config.yaml
model: "sound classifier"
dataset: "acted Russian speech (Dusha)"
train_examples: 26041
gain_aug_db: 6
n_mels: 64
hop_length: 160
input: "log_mel"
spec_augment: false
win_length: 400
targets: ["emotion"]
num_classes: 4
arch: "convnext"
norm: "layernorm"
hidden_act: "star_relu"
mlp_ratio: 2
layer_scale_init: 0.01
inner_norm: false
subsampling: 4
layers: 6
width: 256
kernel_size: 5
loss: "cross_entropy"
head_dropout: 0.1
init: "orthogonal"
residual_init: "none"
optimizer: "muon"
muon_scale: "match_rms_adamw"
learning_rate: 0.0029
momentum: 0.95
nesterov: true
orthogonalizer: "newton_schulz_5"
adamw_lr_other_params: 0.0023
max_grad_norm: 1.0
max_steps: 15200
batch_size: 256
epochs: 149.4
lr_schedule: "cosine"
final_lr_fraction: 0.01
warmup_steps: 450
weight_decay: 0.0
adamw_weight_decay_other_params: 0.05
Rows from block 3 of a small sound classifier, named by matrix and row number. Rows with one number belong to one neuron. Each number is 500 + 50 x the weight over its row's rms, rounded and kept within 0 to 999. All counts start at 0. Numbers have three digits each.
After each neuron's rows are labels from the 100 clips, of 14848, where the neuron reaches its highest value: "strongest on" is what is common among them. Only what is clearly more common there than usual is listed. The data: acted Russian speech (Dusha).
# fc1: MLP up (model.blocks.3.mlp.fc1.weight, 512x256), inputs 128-255
# fc2: MLP down (model.blocks.3.mlp.fc2.weight, 256x512, transposed), outputs 128-255

fc1.105:456520485406464446569448561504600467507529383535508431580450529535500552458395556498529443465475526457415563523503394546404450528504559452602490511609473547522526461446495510475535502434433527505455459523512528471482522465519590467435531506532516566478419541425454533464522484483490462475552522565556480442598532502579597426477457521497578447510505527520463423501521476490554506432459
fc2.105:487488502516523562550465433425493477469529474490397554497440555449507535391527516491560456487502520462484366449479520587443473468515560506522535494492380584516504565511478485527505455484531470449523519646438550614455513517470537511537534550397523580416443470612452502514508404616558524438582492456542570544474473503403538544540495452501503520444462485444496528460509550488503468541555
strongest on: emotion: sad

fc1.217:514532510626553494547503435512419528515484439486446466383539470517524544591515562439430510505573474463535565458505444565497404575486443533527491479577478556507565513550499511488522498458448462504477569513496493426512557488516458436546447495404500441547516454558507515485497540460460443567537437377521533450493443508526534474523561519612540544476626539593382563446393449542474499401524
fc2.217:524408569466518457437546477582520439484536562534448480501522468477524526444429528411492444551434522485595540544551444405550463511514466544515500549530542469558467478494473511473481494564514444429543475497516607406496490506502482501419480518580514613565440458458504536396509467528465504542637458497518563497458532522489559572465494471432452460495514546546577464505534481503501462473512
strongest on: emotion: sad

fc1.75:520509440511450429544500444531428488455466436486437588486454510437439529560520440453482533576485504530483519454490447481426448468525478559441533511527500479557428519461425420551494485496422432608569477462523489465407577383560592528462443467503422538464469515495523598492460449523469570491467515607454487495473427413529501452470495506416518518541554572531478478492507549447453421416481
fc2.75:522525516491505544479463410545499484488397550473481506436439560437549389469475475508449478507475545480489444528553448531590400555539544552571580535534436478484555469619449452526469553363494519469579586482493625546476518466459445517454480576536475488502463534555514494490503431577487379450440498514543541426492478456520415479492512481522532496373444566511507516421430530427525549574442
strongest on: emotion: angry

fc1.96:532483552585531457476563509434415456452508615610462500491491538489492580376521456441534504490428473553484529454567444458493574374531547437532506573561484599498508503487428524545555446472607470518486504482548438482431421404579549475496565415430508525565463458506525540507623557575494490552475492523478486573515492489520506476483463445538463523521422468349606474440514529477492495519628
fc2.96:485486402373466566521343521508494472568399485491510575491554501586587461538478452431456477513525484480522505533484444478404591437495496523597505458617497449548570448452534439576414493471494519474476472486478496519505541457500466458468529467472450536517545419538540384601493498482636540574484576537561491537485558537493545560438494563516608488493396452478448519456472497489537430530493
strongest on: emotion: positive

fc1.192:535479483612495487478548384465550464547573599516465427597441602424519531394530429458505530524526483481550579519459493522446448440501567530379496478518509475433569478502513479497616578501544523509624471413481488450386468606396479583502547453541473492471571499584425559414446433555490563450517505532425534492478423513523420505535483489472519532494463562521469458548451550582473510498501
fc2.192:408457509571505587478538442495461478468462483512475461409583479574550510474428450497510465453594478524505508481534470553555524481538602479424439494522523468523478492580541472456558484458534448443475524632434475651494459448539491516511438429533499480487410588506530528492466567551429578475462442510489409505491459545463529524439500497470580515401445556403429529609513525500560474480534
strongest on: emotion: neutral

fc1.24:453433493510459515458541473569543463485485500522495518435501508460542527468421649478472480493537425427518498576462417441473530555511461528471577521578511423551473492558503492377488558496391502419504444505572405590528456528477452548513502477508469484516517459522432431533563417522519490488489494566568430459527517473461488548494531500450488434532486569531452513502546518586521507518441
fc2.24:612509552477527491557504469548489513432477522586498418411576555646507527494430506569431444419561512497499507543525442515490414501511495451501603514532518544453527509532437511483543595502521549411445570591659482475472440510513518441457515489428464482536506567564408473490499488421467422490510516482529471607538451600574376502503473522505528460478440510462495508503519475525562582488431
strongest on: emotion: angry

fc1.102:525524450498468521528571552564527449477530484455500522570431420552504413467477562544477544591544515462376477581506503581473534476594549451436472455437541451424517532510506442433565519468601481465516501537596542525506538551584473475541531454445500474486609442490554515455553444526597615484544497489530492465539468610592425549450565502545516497527641433504526549434558516446590552391500
fc2.102:445455436533517503497455383527494480485507602386506481517532504499442565500479437481468509488555569598393578442498534491515480468490496581547565553484498499500518486575550540527601526540528487412505485435539452552465480597520489511532529496650474526471392506551615454476494512468468497466425505563458475490453438557473341564531509479473492497550430408410555546423479517527474573561544
strongest on: emotion: angry

fc1.338:542463445429466512533494586489508496361443482519511495560508459462531453523562384515501525560596459514545520505526557587503509524420460502406524596517509421487459524540509487497525445526384550464431516488458457483486472396460580594555610487555531575455436504507510482439534475549501458556556487572394452449583580475500523508464475456541564382572471557497417507490492542503479542532451
fc2.338:429478550504528535535494525418487561448477531534407442508457588490507528482541516541452509458509472545465533488515545538482447520559535558456540428537543497574517429523457376525576501491368522530408541488566393531459512582539446525494486601434522575506542452472539471477522470447566463545472443444467514458456553475513480500553524430389488472474567498507519529489488483496530545506479
strongest on: emotion: angry

fc1.349:434457481523527511528453440546498441445447420634522471509474567463512600510538544490524566536402514515526504476485433488469457550391603495573505482542488560535594614525536546486536486444468488463442420549488477378499505526619524564488466513500535400354489494463493436513582529476463504561528459496499608545499473506541520495620491516439478537502553519466462533530496452457524474448501
fc2.349:520437485461541524450525423484491456527521479594480542537472468525440535568516463481449443537472503461541437457552504436477395443517524441360541512443469538440561458421448478544577546486616432564481453433476552480612437461414516509403499507454506473575518447483448507453491473484481551480545481512470572500478547474548607435471539478403489470516525498464511522443513570526451437541516
strongest on: emotion: sad

fc1.245:576470477508473517504568496432539482485447520471544589467391562579522559565543541486497510495578556543515373494480492459490478459656497443439518498568586404482543515551495457459533551413544631534456460518499548496492518470503487480511477526441534465502589519430495379494517438560478482466502477500462443498486578468499501466463477454442531497498497590518461410489487601489479494477506
fc2.245:516543558552545392582494504464429519570554523502622529527536544480564473577529522537436445381388593474518503497474518412421448525427580590594532472532522437419523479546520502475539549477536489604511474529485484480454521536480533493495466432512527479462509506526479562474456426539550529447492525546529509535473434503552489520525435550532502580550444421415569468551542498577453469523478
strongest on: emotion: angry

fc1.160:537478561518503467557510436463544426553564453468442453520526493514405455472418623515402451574568457487454537509483485454428401452500544484531530461501549539483610539503597485408556562554511492526567455478455501479448505512439434558530454478443461479479393545497518593532573519502539455522487434543500514495534445558524539484513556540429521556485496488469544503489572547479509477529510
fc2.160:483476431478492505483511474458471559412503404525402461505485431440555515549484472414549575466400527652466483532534471504462433591585487545465455471425426436508510525494450470537470454562526490474461460475558536486607477555507499491495499434478503462564458552482501504517523490565424425434569559480508484478441565400380396511412556462472489583602481391453479505557545505556486599521668
strongest on: emotion: positive

fc1.54:369542536442533506496529451519499425497631443470518520461562611418539526500567454524517494530524541485508478489477500451545439479566479487458546512416405493480556528456452469495415480573560418525523493523548507546537503523558436588345531493442443577527560506534536437490524341492554555604431472437543469557511503430367519568550470461403528533575479499511402541508442495541474357576532
fc2.54:558516458573503487568488511502474486447534541400511435465507483536414527395548529511468522492521498463556494569558540573535556439433557480554526532483530518468539457495522497565493479560512544551594474511431419429430450430447526572444541521386467479542548483510600427574548498459459486551550487589522536471459607518556550553504415490533401539409524420539493495472448545636496422520591
strongest on: emotion: sad

fc1.158:536569450472507563472479471541419521514403508469421577452509509470441475518514523391501564466504524550471468544424555498554545504539535449495458576419531577480466508531611529507500475469631509468473571504506598512469527498525472536559515551525491618487538455455567472478475569471424453450517471474523563550584465541435512537421527467482605486461459405528515383459459556553458449519453
fc2.158:458442589385535449476629551459551564547476434551521570500524534530516497562417516607523436481469462419544510504578517503388475469587432526491432603378498534550401573441564393445425459587495455506457442548490551495531526475478518535466493446522467534608468449463452500523584382536448540558510496629508545502535422583500534515491525454469464460527531542565510491486488456539535520495565
strongest on: emotion: neutral

fc1.197:493427530517546482516472544443458561568372458444431567498455425520539492527513454552528504576519525610475464530543544469484434444538480462456544514481510533469509452473532484491413572472478566538568476497456559454433487503442552447588571472597566525460592446576416400487520532481418486543499519557507556532523567449520439505437476557463536505557530540390480527487486523498503477548485
fc2.197:485536466502469496469493449576481508589479465464508494611491467492493535477495548419502463536523449536565513547552558527554528568477496511437510553486506498470424434497417494541526559507561495520560448593479483571585519526493490436542513527522430551521506466551401520405507447435544523584551526466485500430610458439593542515501529536461497551628442469599524537536506460523521408533550
strongest on: emotion: sad

fc1.421:462437468450598462478419535493610491477568476455450488439560482467499544460488395486541495500404518559509469494476501536486548489590501487467469539529529531609562526464428454428588445444531517449511514445434505515513512434501459517557547458529531530527502570438575440474586509484520498420560455522510540531549537384549417508573576436574505527608481479489492420467492544442586483540506
fc2.421:567541443521542530526528515407484468467501632424598548560472568356513392529521355563416608416535492619476466439459546564591481528507504511566486476486482477567498591496527432483498518445507601564553489521480527533486440424479549474464522519459479483519496375498379521488514453497521402461554578488471516509429493502485488499516452463533500534466498504461606565527552451506379509528452
strongest on: emotion: angry

fc1.163:536510554501450452519505542504506488482466544474407413538596528418534602484529465478457471475508449482489492566411589471555532532491553521561518472549458543448485503471458520484570471512486512523493501616462469453572558523470477413525588553509419512540583374480577476518489509544442479471474447484517523409597464496406474526439361509454485555506489497490465504490560532509499559559436
fc2.163:610517585440517500489504445464531503491418554528453432444480459419385500450451503432558491504446381604482417528514518546460558415455493473475454469489403538574410484502464474521471360489418534538538480599532518557581527495517421511494550507456419422519526528525549523539490469489441563395488501470479465543520599529530489442491373504535431458541465501393557460529449511448541438424390
strongest on: emotion: sad

fc1.5:470383471547467459497469494469457461551491424486470527566510480449467499501537513417517549439469598500496427553535420502410519574471580549473518513426406583478473539497590459507471490524547526537501555543497581515457444492545530433571597416577542559542513523565475421557467516475406495580452493527508537516467569392466522467424491448470455550487512592645485550544495581554543512499430
fc2.5:478514519503485583470488431476573449428534503530516468514521562529481486536455576537490480587468535563422416516511492492426456495499584545457494581586420476532485434413435510588447472523547490552510439521450503479599450483465407425451421581426434432414547515522518589520506539526510411535516496387517513551468454511479484504590475551497480474510533497434427502499525579579526461588489
strongest on: emotion: sad

fc1.400:515554556485469540511402500500575587488456612515475509419469524605471558534559489465540453506480574380522558441486462507505436487476504436469520528471536501546518455516458529375457553399530558464527431537519575509407507436461464544545514508548504509457407459536479330493493500475465498447461506559565492557492482491540532521439532437515458474498475573398482548513440533436512489479505
fc2.400:450455408442466581522478458527590479575506439478511527514523463437571488430493537479489447482489442518407503535447514495469450555575509483449507508486511478531523489532535519476547600434504459524497508514353452514476487461546480489450440516461569507528478604454447506452468515592461455481509359543504571536476465490461389507556606421472673452566445560593521503462531528489472542497496
strongest on: emotion: angry

fc1.390:461540551652431450390398466521423541539525498484450543489483521566540518475519512509544543513578452500549408459517442497556517542451516448529309470491523568488427456473483527512532504528524581407573530519444556458520454497500529427520494522504474465491483463508452506502628449588577604479456462515523507514538449603551510498561471645509486490429521448478540464477505487489460515400497
fc2.390:614536455509500440504510533467515543520476506490527493500539506477450573575516470457519523524520511495395451501563501440500580543468492500501531409525582472424565451583518520505500489572482360519415484468502431502547468468495503548436525421431477498513447573494534514636459529506512604460532471419515452451512470516498562575530493547580502490477537464421504459472422502491481564400462
strongest on: emotion: angry

fc1.194:525493478423462520470547387438465501541587433452534516517548560421532494520532511457524403473483564446505512541481502545458545489551456480473473477453468557537573497498566454487454433543571451483555442532537553486460540528423511432543504429451469481519465498513485601452611469424566510454584545551508473538587555583547486513431545490567579511545604485518453505395470437431551511533424
fc2.194:484436599450440555442606529568523519472557448470529477557526451468542405512579520505466562405543534522486460425535491473483524523437452380524478588442390558435477460537478590465483466389523437529535529541510518489474559405511576561472496464500485542412544424510581539539515486556514455448545521612522453541553446466521537597423456490539416514417441535475484511490468451527469582466505
strongest on: emotion: neutral

fc1.279:542467381451498486414545438471459456528481475446408537547474498504596523461453536462492591535487500447556469459407524467503533468536463489467447422483482594506518521433521504496514514552489509501526420550608579450480334578526493496415515514566455408539473566565525529557448532486440496564520554499432546532619452576442474532531415498571520485552557510549548432501395484532556497443581
fc2.279:504548451459599549555466496529564463472455531456510499333526525494556502571534462468516530552461524561476495546510452460495519496464445458465457573551556547497545399458573477499395416529500568486476508523551574580541459460457439443517529456540553446516519504526501503425532548536533613491497568442481543561492439463501504544491607488535423359457424503410566498440592410521538544435556
strongest on: emotion: sad

fc1.395:548462502601510476502478546539458558411537537522450463553500612486516488514539474532436525551480520472533488428423479480451502511472544470559500454549478574462546520560509506499455410467441498421448530430504468536519484496573515413482466499510552542456494561640521540420461483441486451583502429531508433519528432477587543556497511493400530468443457505565518552500504469416478546560510
fc2.395:570570610464482439474446527449537534549470562427578434519463606512551578510505582510379499532525431435537399567541483493526483492498512473530481442494552464503429482421483525548494580515505515505533477497532427534486532509471552437420458463448391544588495432518502506565494453377488533536479522557433517477524526522532625454525482510454522500539531540498602495514510456578497469471434
strongest on: emotion: sad

fc1.33:500497549571464491498569516509493572506549469520562554490504496569496410496510512528501507475506515436535514469640487415542478533527508460580547456526472388586453507510387493491464555510506489413450436457435549480477482568524472526490522550463451471511530499528502520456599502482433480541503512437519585572488594408485476569534505583495466564461483477576460550464471595460488443500488
fc2.33:512434368555546565517420482402513497492521500505425461568495528528447404469530459478422526440426554485538448501485473502408468485507537505479491465431460466476506540423583558607460487483564490499549488550472493358585498523494504443506489573487477537478450490499489537496531486503439594509491419427594584504480508460420540534539450528446487475505478401533494473561506496528427540481493
strongest on: emotion: positive

fc1.149:423439470461556539553572484504559396568445474581404493593426488542555457503507420497471447501534501497508567419546454461430496506533575492439518504518481510522528524392514485484481482684529530543409477471477496545561522465508462462557457450439495480480539498464469578546534470584521561458557531535511412434431435441487540473501487510540578468592470470410538471473550474404503581468461
fc2.149:496575450552615545522518482533462422544510509476515450624440525457471518510461478546489531620541483430570469464486413511451510413499519583559552483508585477560453503559471460482460518394523520529534606473462401586585537477518440522575518554518584507508549492537460539490527487454462382475537423552463511507550420516497493467603523526579555538536562532474497460482480473567587509542466
strongest on: emotion: angry

fc1.348:439444421568529512525587463534515562529540459536529557486398538505542569488419451450575575477445489463513505392575598468465539444404580454506527437459496559496520497554509521517478529505496501562437508459481534542588472542563403489451506354497491449503430536512407539583475545493461508447490485569551442448546453514483561514559513532522488522495490457477482433482396539524564430422568
fc2.348:578488551448445494559483532556403551527453395513497502535537543532472457525510531497502430524536395514527452565558449469540653577519586445429623598527582507419459554456498474443542470478502445430461523538546442464433447547501484467583462435543454437470486525579597504487509496474542419482541601473447502530509544495580522563492522455463493422524461476455577542500480478537483428497463
strongest on: emotion: angry

fc1.243:426472484382490464564516593498504485582485471526549478544494498450475530465562518488433500556521476506524528506517502514522576525450594527525523552491518505495491560544493464543512479579470604358579447539497566569440556558492525546440478559559476550546538531498477505519468452524452475359514525572498640557510609440435559573486501522548484669461568522478546441591446455429539498561522
fc2.243:421500454640596515541491516455393529467469566547395547487489456440445512409528559452520477550545458584464535561428399515489515505511516443548531552626517469491491449463448530602483473544521508517564498521510519518450425427573481530505385437525487442449462563493499503555522386422556432467517467404475587518475540425540437520534506486507535380469385495534563510524550528485477473522509
strongest on: emotion: sad

fc1.264:561542540534541469405503464513406541495464558487585518582488445545436467489583550541547440512463473500573485556459585443515396364470501485557509461442450484481531517508463486566492552515478442499501463485460513569542415478597500456568507533507476567500431490555541447382454481492467429545527483483512457424437562490471481473543529579534538465567440533529498571448484542537519411489489
fc2.264:543502467378471485507491535510506659427458474492555515547507367466513499533556415487453423534549563621426538502533519440535520524514435478490502502391464481544467519565530424509478431514502549584512559509471473574548540522402470519482486444416584513504463576466464542526501524553496388503496499543474541500446489560509475577494530505500452566456481519500494562577500442526537491505450
strongest on: emotion: angry

fc1.189:477538475488355479504470474479473537499493516468498411474541506468480495561492493382535551506418496565465425490496362427575592470538521458563498486464426582519542579534435467515579482521530552463459465548556443499522478511558458481506407581530517531546512476533489564473418458548562488533511602526517487465557492500401503493579497491495498460517499475540472592468454556473554545532447
fc2.189:452483470520452568537541507558424493496534477476462424511479568603506493473442485423428545454398503366537498451528397410501351494498432451503470509476475548497562426467507514442464508538468513535470489516556538528542522517494515426494464499499498429482497546548405451585455505572542539517484468443447588531372459552444527479576527519516478465514522593426461506501550505472474492473478
strongest on: emotion: neutral

fc1.239:424581500519529473476578523558541597449456506426502497525395499503526450515616471409480384483560496542489466535551596492425562513498483508586509576466577504479518479537448454509449566475504517480499519623442465479426488438542458516431534462563567434472563552570457612510458434431535568475578508357598458623471514396459509480530459464483552510532411501461465444482541453504481450501528
fc2.239:528504471483465484502548585553467537599515487481501510438487407497482513476490476469488532468496424485529363572549517458570497461451524475478528446570540380450445443515462518564517472614455493413524441432514449588536452441559387592479480487489533580467517464488429505536475500537521518557561482399602509528587508522463460565470449521496471451507477585567441511422496523521533595504501
strongest on: emotion: sad

fc1.301:432487494438549377490555448514452508531459482516505481512428481417446495465516590485493477471522566492558408489422467458578541442500364543580484518523494583443537549470453625437521605462507574561548490506551578491447450510449524431511486416522490401545491524513574509475396410504540499458566559411508501500512568483557503487566518521574523575637547502507525532530523442609561532454451
fc2.301:529510488523466457472618430393511403536421517587531540536493523496602426533637573358496598579517465389437564471411505481535618553534541415483431466521478539446563495479530507531488487564468474494440456560478498435562423546502480524459487453559478502493464579568533558414520477527483522529492482450469500498494461540483595490527526503404562497524524470508524521506479427499411555506532
strongest on: emotion: sad

fc1.444:500522509554517572478492620462482540479476461522498582409461546452424470557549480572456472493488459527549509582439505499586471424477371455465538465467504498411461469502486476549529471606458592492523589514577565526482457425584549497481403497481490604591460520534613478502429525514495484506583389564545507467564412534434490564439507659539619477500484474330453464434453559500470504504437
fc2.444:631398550466461514555566527512408459492424448494547527529465496496483446498479468540459444428475389521544509522539412605604563549444472514460468560502496496530485478469446500457485469509556511468552425513453436500528474519542502507501518583524499539483538631560578428481448502473471407488490496479537538361524549478472501498489533467520444521531564461477533478435475505454449481440506
strongest on: emotion: positive

fc1.175:527567491556509520490539514451605571464536510452583514480543501456513507432473400517443515567486531465494510388553460553459523484522551550476495380384466500511549523567461481572461472568486516606523518485440590579542499545507543550497482477452487482606549473512476401544431518446478567527424422471548516527483521479560523543501450523473481554396428450606567560448542466540529477461529
fc2.175:593550426510504452502515593475555598450495528343507475463526490525466517470495465467516475502448527490527506440457633625528529459416423570489442478419542488484488556513564498532527517468497505511558495473518517481539447462533441408449488522545522565506438479517451526528550666562564485495482452466559491499548519440501500532438490474439487407445508447422517485462476518608505541512501
strongest on: emotion: angry

fc1.73:520494509476440475529459498547482538530571468534448511517541474461431443539543503483515546530506471537481467457483473428534456422586519392422558436491402481478473528529457465558511458513401458521418504587518539483504431446519541491535525500529449601512484435558535516471492528557516495447526416540548565465505520577501538441454441508479464485472523533566594576432511460415458549585495
fc2.73:651480510429542424505479485477473480516491508468407478452509578535504515523518603508464530591468403461624544481552534494490514558490548466416565589540481458502462458522570495482470510471521488469520565442522515523569485503519473541518553561499515470523426439532445474416484506530560438602445496516436502526363603570508546543614488432458476490473539466484429467353474540497504487414521
strongest on: emotion: sad

fc1.93:562518431542505543512541485637452410462539528551421539544475521560453541556549546565570528551495492499510493455423451486487466447448453489447534562424549559498522532573554576411519480470421479528510579502459550512470464533465533563475483571506542488511488485472510473552530492526537429476507436580487495531462433485480529494352588477451433552484534501364539413542475488533449539463448
fc2.93:418518550479505420586489478512454527511422520425414528423438471462500472482506438520454431441471566564496489600419509439458481512464491537575513460500487474535452488616603426464414547476454526526540562500452453476479537505473457488430474512556534484490443504538589534449520442522526390410550440574517564431564505518573437515541538479483551507505500532504447555454543505496562531462483
strongest on: emotion: angry

fc1.411:575537620503437481445492538397593438486565455453640500582493500431509444481481407530502529560543538514464543679527421436407482564567534600570535500530434479347502572515559502488463530507499533534547483463457517537533558504465525534477527459510445598422545536505611500449532529535483448459470525428437485431457433527499516519485511433560456474486522548556531515488562469424475614509497
fc2.411:473586458491456544448484520372557433514534573465442426476513517474478492454517457519484509541410433460413480410424546486508460539469447503465487522495530523467434449482500511521421556429472523517464539461442494408526476530517480475395488539565551529567486536521502590461464461543451447388405528468495489445466600526554432551546571486519462427519482567497444550449502528503363617530439
strongest on: emotion: angry

fc1.198:450617580560436507518558519597562559549497478518478579499499430492527433424437432481489492415518515512526507488378464477455505439436559428464541580554446472518509501490497561448477460515456508494505405457473554611523532445633517550454563516575523521559494395570514447483509522507373461520563492440543518436456606545487471479478500514473563461522534490548449453506552479507525523499452
fc2.198:460463501435458523517488453526415476538517524515465483376485438565540614474410536549477471402553578510538595409450563484475501558494444443505543477453558552436490390445521437448596503431596479425538494441525534592488501506516510516559481531564549492444417439558471481534556514474492491444495522521443509450472496486541666431439390478523544454486527567447473529542555479528566473532543
strongest on: emotion: neutral

fc1.19:523500523497565584512539528441612520399524578421466503398377403536547440441441484505532570496540468473641434486483438522464433493560544493469478488423459593495417464507471491485517500523562532540590536541432509653462437568571477468498565484495598471502513465504421476476503447523577500542423448537532475496502474508578487456476491471455506525550524494483436521451517476505540449458517
fc2.19:490511514395539466526490537549496602453530599469473526485524510541482439504508497429441452556476454507484529408532488570470482522481614527509518581462506552481431505465562513515511478582448471580547501547457508468540551490444495527406529595531535486531524597540521461549467489468487448471430481405496429479527521492432499508562530490593419468416414517529544451459418439611477438508502
strongest on: emotion: sad

fc1.241:448446517351496489492459535518538424489558460463522503432447576515517547482515451504538539501461476497602436517551444543499599486544454464495472408508450516540496520491374537436494516471605552517486491525439495474481538482540514589445538406483465464511525483490559582643578492386556466472490500564510395559515463520527553505486516586638416536526471608521425487515466490507533491517609
fc2.241:494453528560520549432551564482492477486557533545518501430557545549431488555453560607497471532471491474500478540580458460500557531568494535530479409478446557480536514501516458429550570517501575464528517520576551543487532563556512380572553598521447570594439534441470442446486603547527526534460484538399503486457435504487494494513442468555496503520505414468456495535447457491524535509529
strongest on: emotion: neutral

fc1.8:453427376566519512505579461509429497534532522493458473490507530386496464470532508498517469471420537495473553470508509604577550418585487469477465498510478463438519505505504511578440425533491513500588491586421520449638460454498593447436499499477540519489474540448534391497571482444500555559484482571504423554496525512515448497560492561553385466528530539546446532559460430542585504515466
fc2.8:617553556447518506508512520451401489443558519541552475466551511572521554598507475527523502403536529561591597576498460364408560542489371491496500503492516541569471560495528580491445530490603427415514437557508479482540482474483539604578490554598477492493469504549506531454570440490543520444524515505511519477401512416547448463549455495494497486569499443495466496493485461412444435451399
strongest on: emotion: neutral

fc1.210:496474412526575583423435379538482473429575574548521431442541502491500504473443453518524476606472512515523436460502538517497491556490575514442478569502459537484531523451512535458572523441477499571615478563519542536491456550466533569490493532565527507438476461622426550472543433523487543575494493451449458489485510480609479487464492480450475495517485633448548521413529498564480452534440
fc2.210:537477524480400540444529504463516459524487531442485433475518501411401446518422471533513514446543497587541482510486495566504505446522459560499541499544520515440585539537429493469577483479563504474486487467571412480479460476467483592520514513492400501547545476485516476500515558466596507460514461527511449452505521547585529377429435415516540431536522459507466418516521443574481459508495
strongest on: emotion: neutral

fc1.179:468547488527445506603476555505488536553557558495432458531488485484526451487452544528575440515508444495492515414520459507473459553430558566441629439500579403515508619452533541487445538575504489464552497554510613438509508477498440522481430508571526626474490535527533496559529483543482562468603504504553566517525438497482517471543486554570465557601441487421547493478505406434471487551554
fc2.179:519541492560470443487519415457527495488560493574472492448445446460465494581531460439525518554477541478396518475458501502454508518549606470571487511392546557462607521458469494501604472449534546498545542539495414469463533480512517455515549434476503518479424474443549428535493550517515501509410591508469523477559600428505598536499578549539481551571536451444416571471524561570448512526428
strongest on: emotion: sad

fc1.71:481558546441513652528442465498588445418458452484506479558486558594494569482554511641523499471542494431460472533539437364423522480397547572501380582472551576498453484591568566531496501472478508538464634497527401518516435528464446493458491511555492481502462501501565578504447468516483467539495512445462501523468463593535489485479560515548428490399506416450478410400463525517528490531519
fc2.71:523500491516459467626426513425536488435472465574596415505431426453534549487547499515494487447486487404528409509496552429480465476517443501446481517572396433487474445531484431501599647508548596562397609461511457532533506521511527465458556399523557523604457491487454502470555550531534402531513453518564488500494571459506486571486547487564535528465529539511500584512454444462488577538417
strongest on: emotion: angry

fc1.477:464612526521416566530475510513428552535518510457485449503483472408531463520442515514483507507577471502537592434505413524573431509541480492491430541552521566513395492552482503442423401569509503475439445636559505523462426418511437591555435519535547516462450497512523566495554502521505566568556517487554415438446494556539529581437489538588506468524422521537541334484460499519403491563463
fc2.477:470496481462559392555442519478482564481586370483391489452463473471523391457465624450450518593442411506457502443444597555439563493504493468436569534514438492479432501496435542495506568531624443496415588418517396517437520452545553544424511463484544470492487500530527475564489459514538500412511413509522528453494511544572557410549460513487459505539435513565626502459461554493494577433499
strongest on: emotion: sad

fc1.88:466537507553462431466515542550526423505554510534519556531604486459533477440472448472513570470446622494499402602472439432479538473512516479477585453497515482558405479558523442493447559483483472493457388485499513591509450480530522474423446423574517468456473512489507464554412490594578521440540499542549546419470462583484521480608570478531509422433531385478550531476457492474484543427530
fc2.88:569488549472473565425494490514484489453515467494448465478477492371485476540428478591522420446568524570530468438449511437498555433470490538455545545502561613484505580508514456345542454457575577493509536590628445425457444506500449468531494551435506537375458485498561494532422459555387559441560550517494506530437427499465555491554450577461466467525452520472461484526500510498497554536527
strongest on: emotion: neutral

fc1.252:417461435423517592528495534458519466506509462582535550494467509480462497364496442552475474541458430505497583490425527490437468502471380484573483607478503509549494525470496524615548498465509527442460554531436521505541413494479627470534489467450462475504557423441440518459493514494533465526498459494366486525505502506432514451464499546518511421435494482504477477576488490540432447518467
fc2.252:485511529459546474463428428452572551516551497552466496374418579508445492472418481546486476514552445441495425536480477525499534569499533400403431504492477547495431516466560498488593469592411520477446503446518509563477509503482530488516508428373579497468549468523468536445490566481481455506511543450529516506582508469516510427539456503451498450484435421545536507582512549490518488609488
strongest on: emotion: angry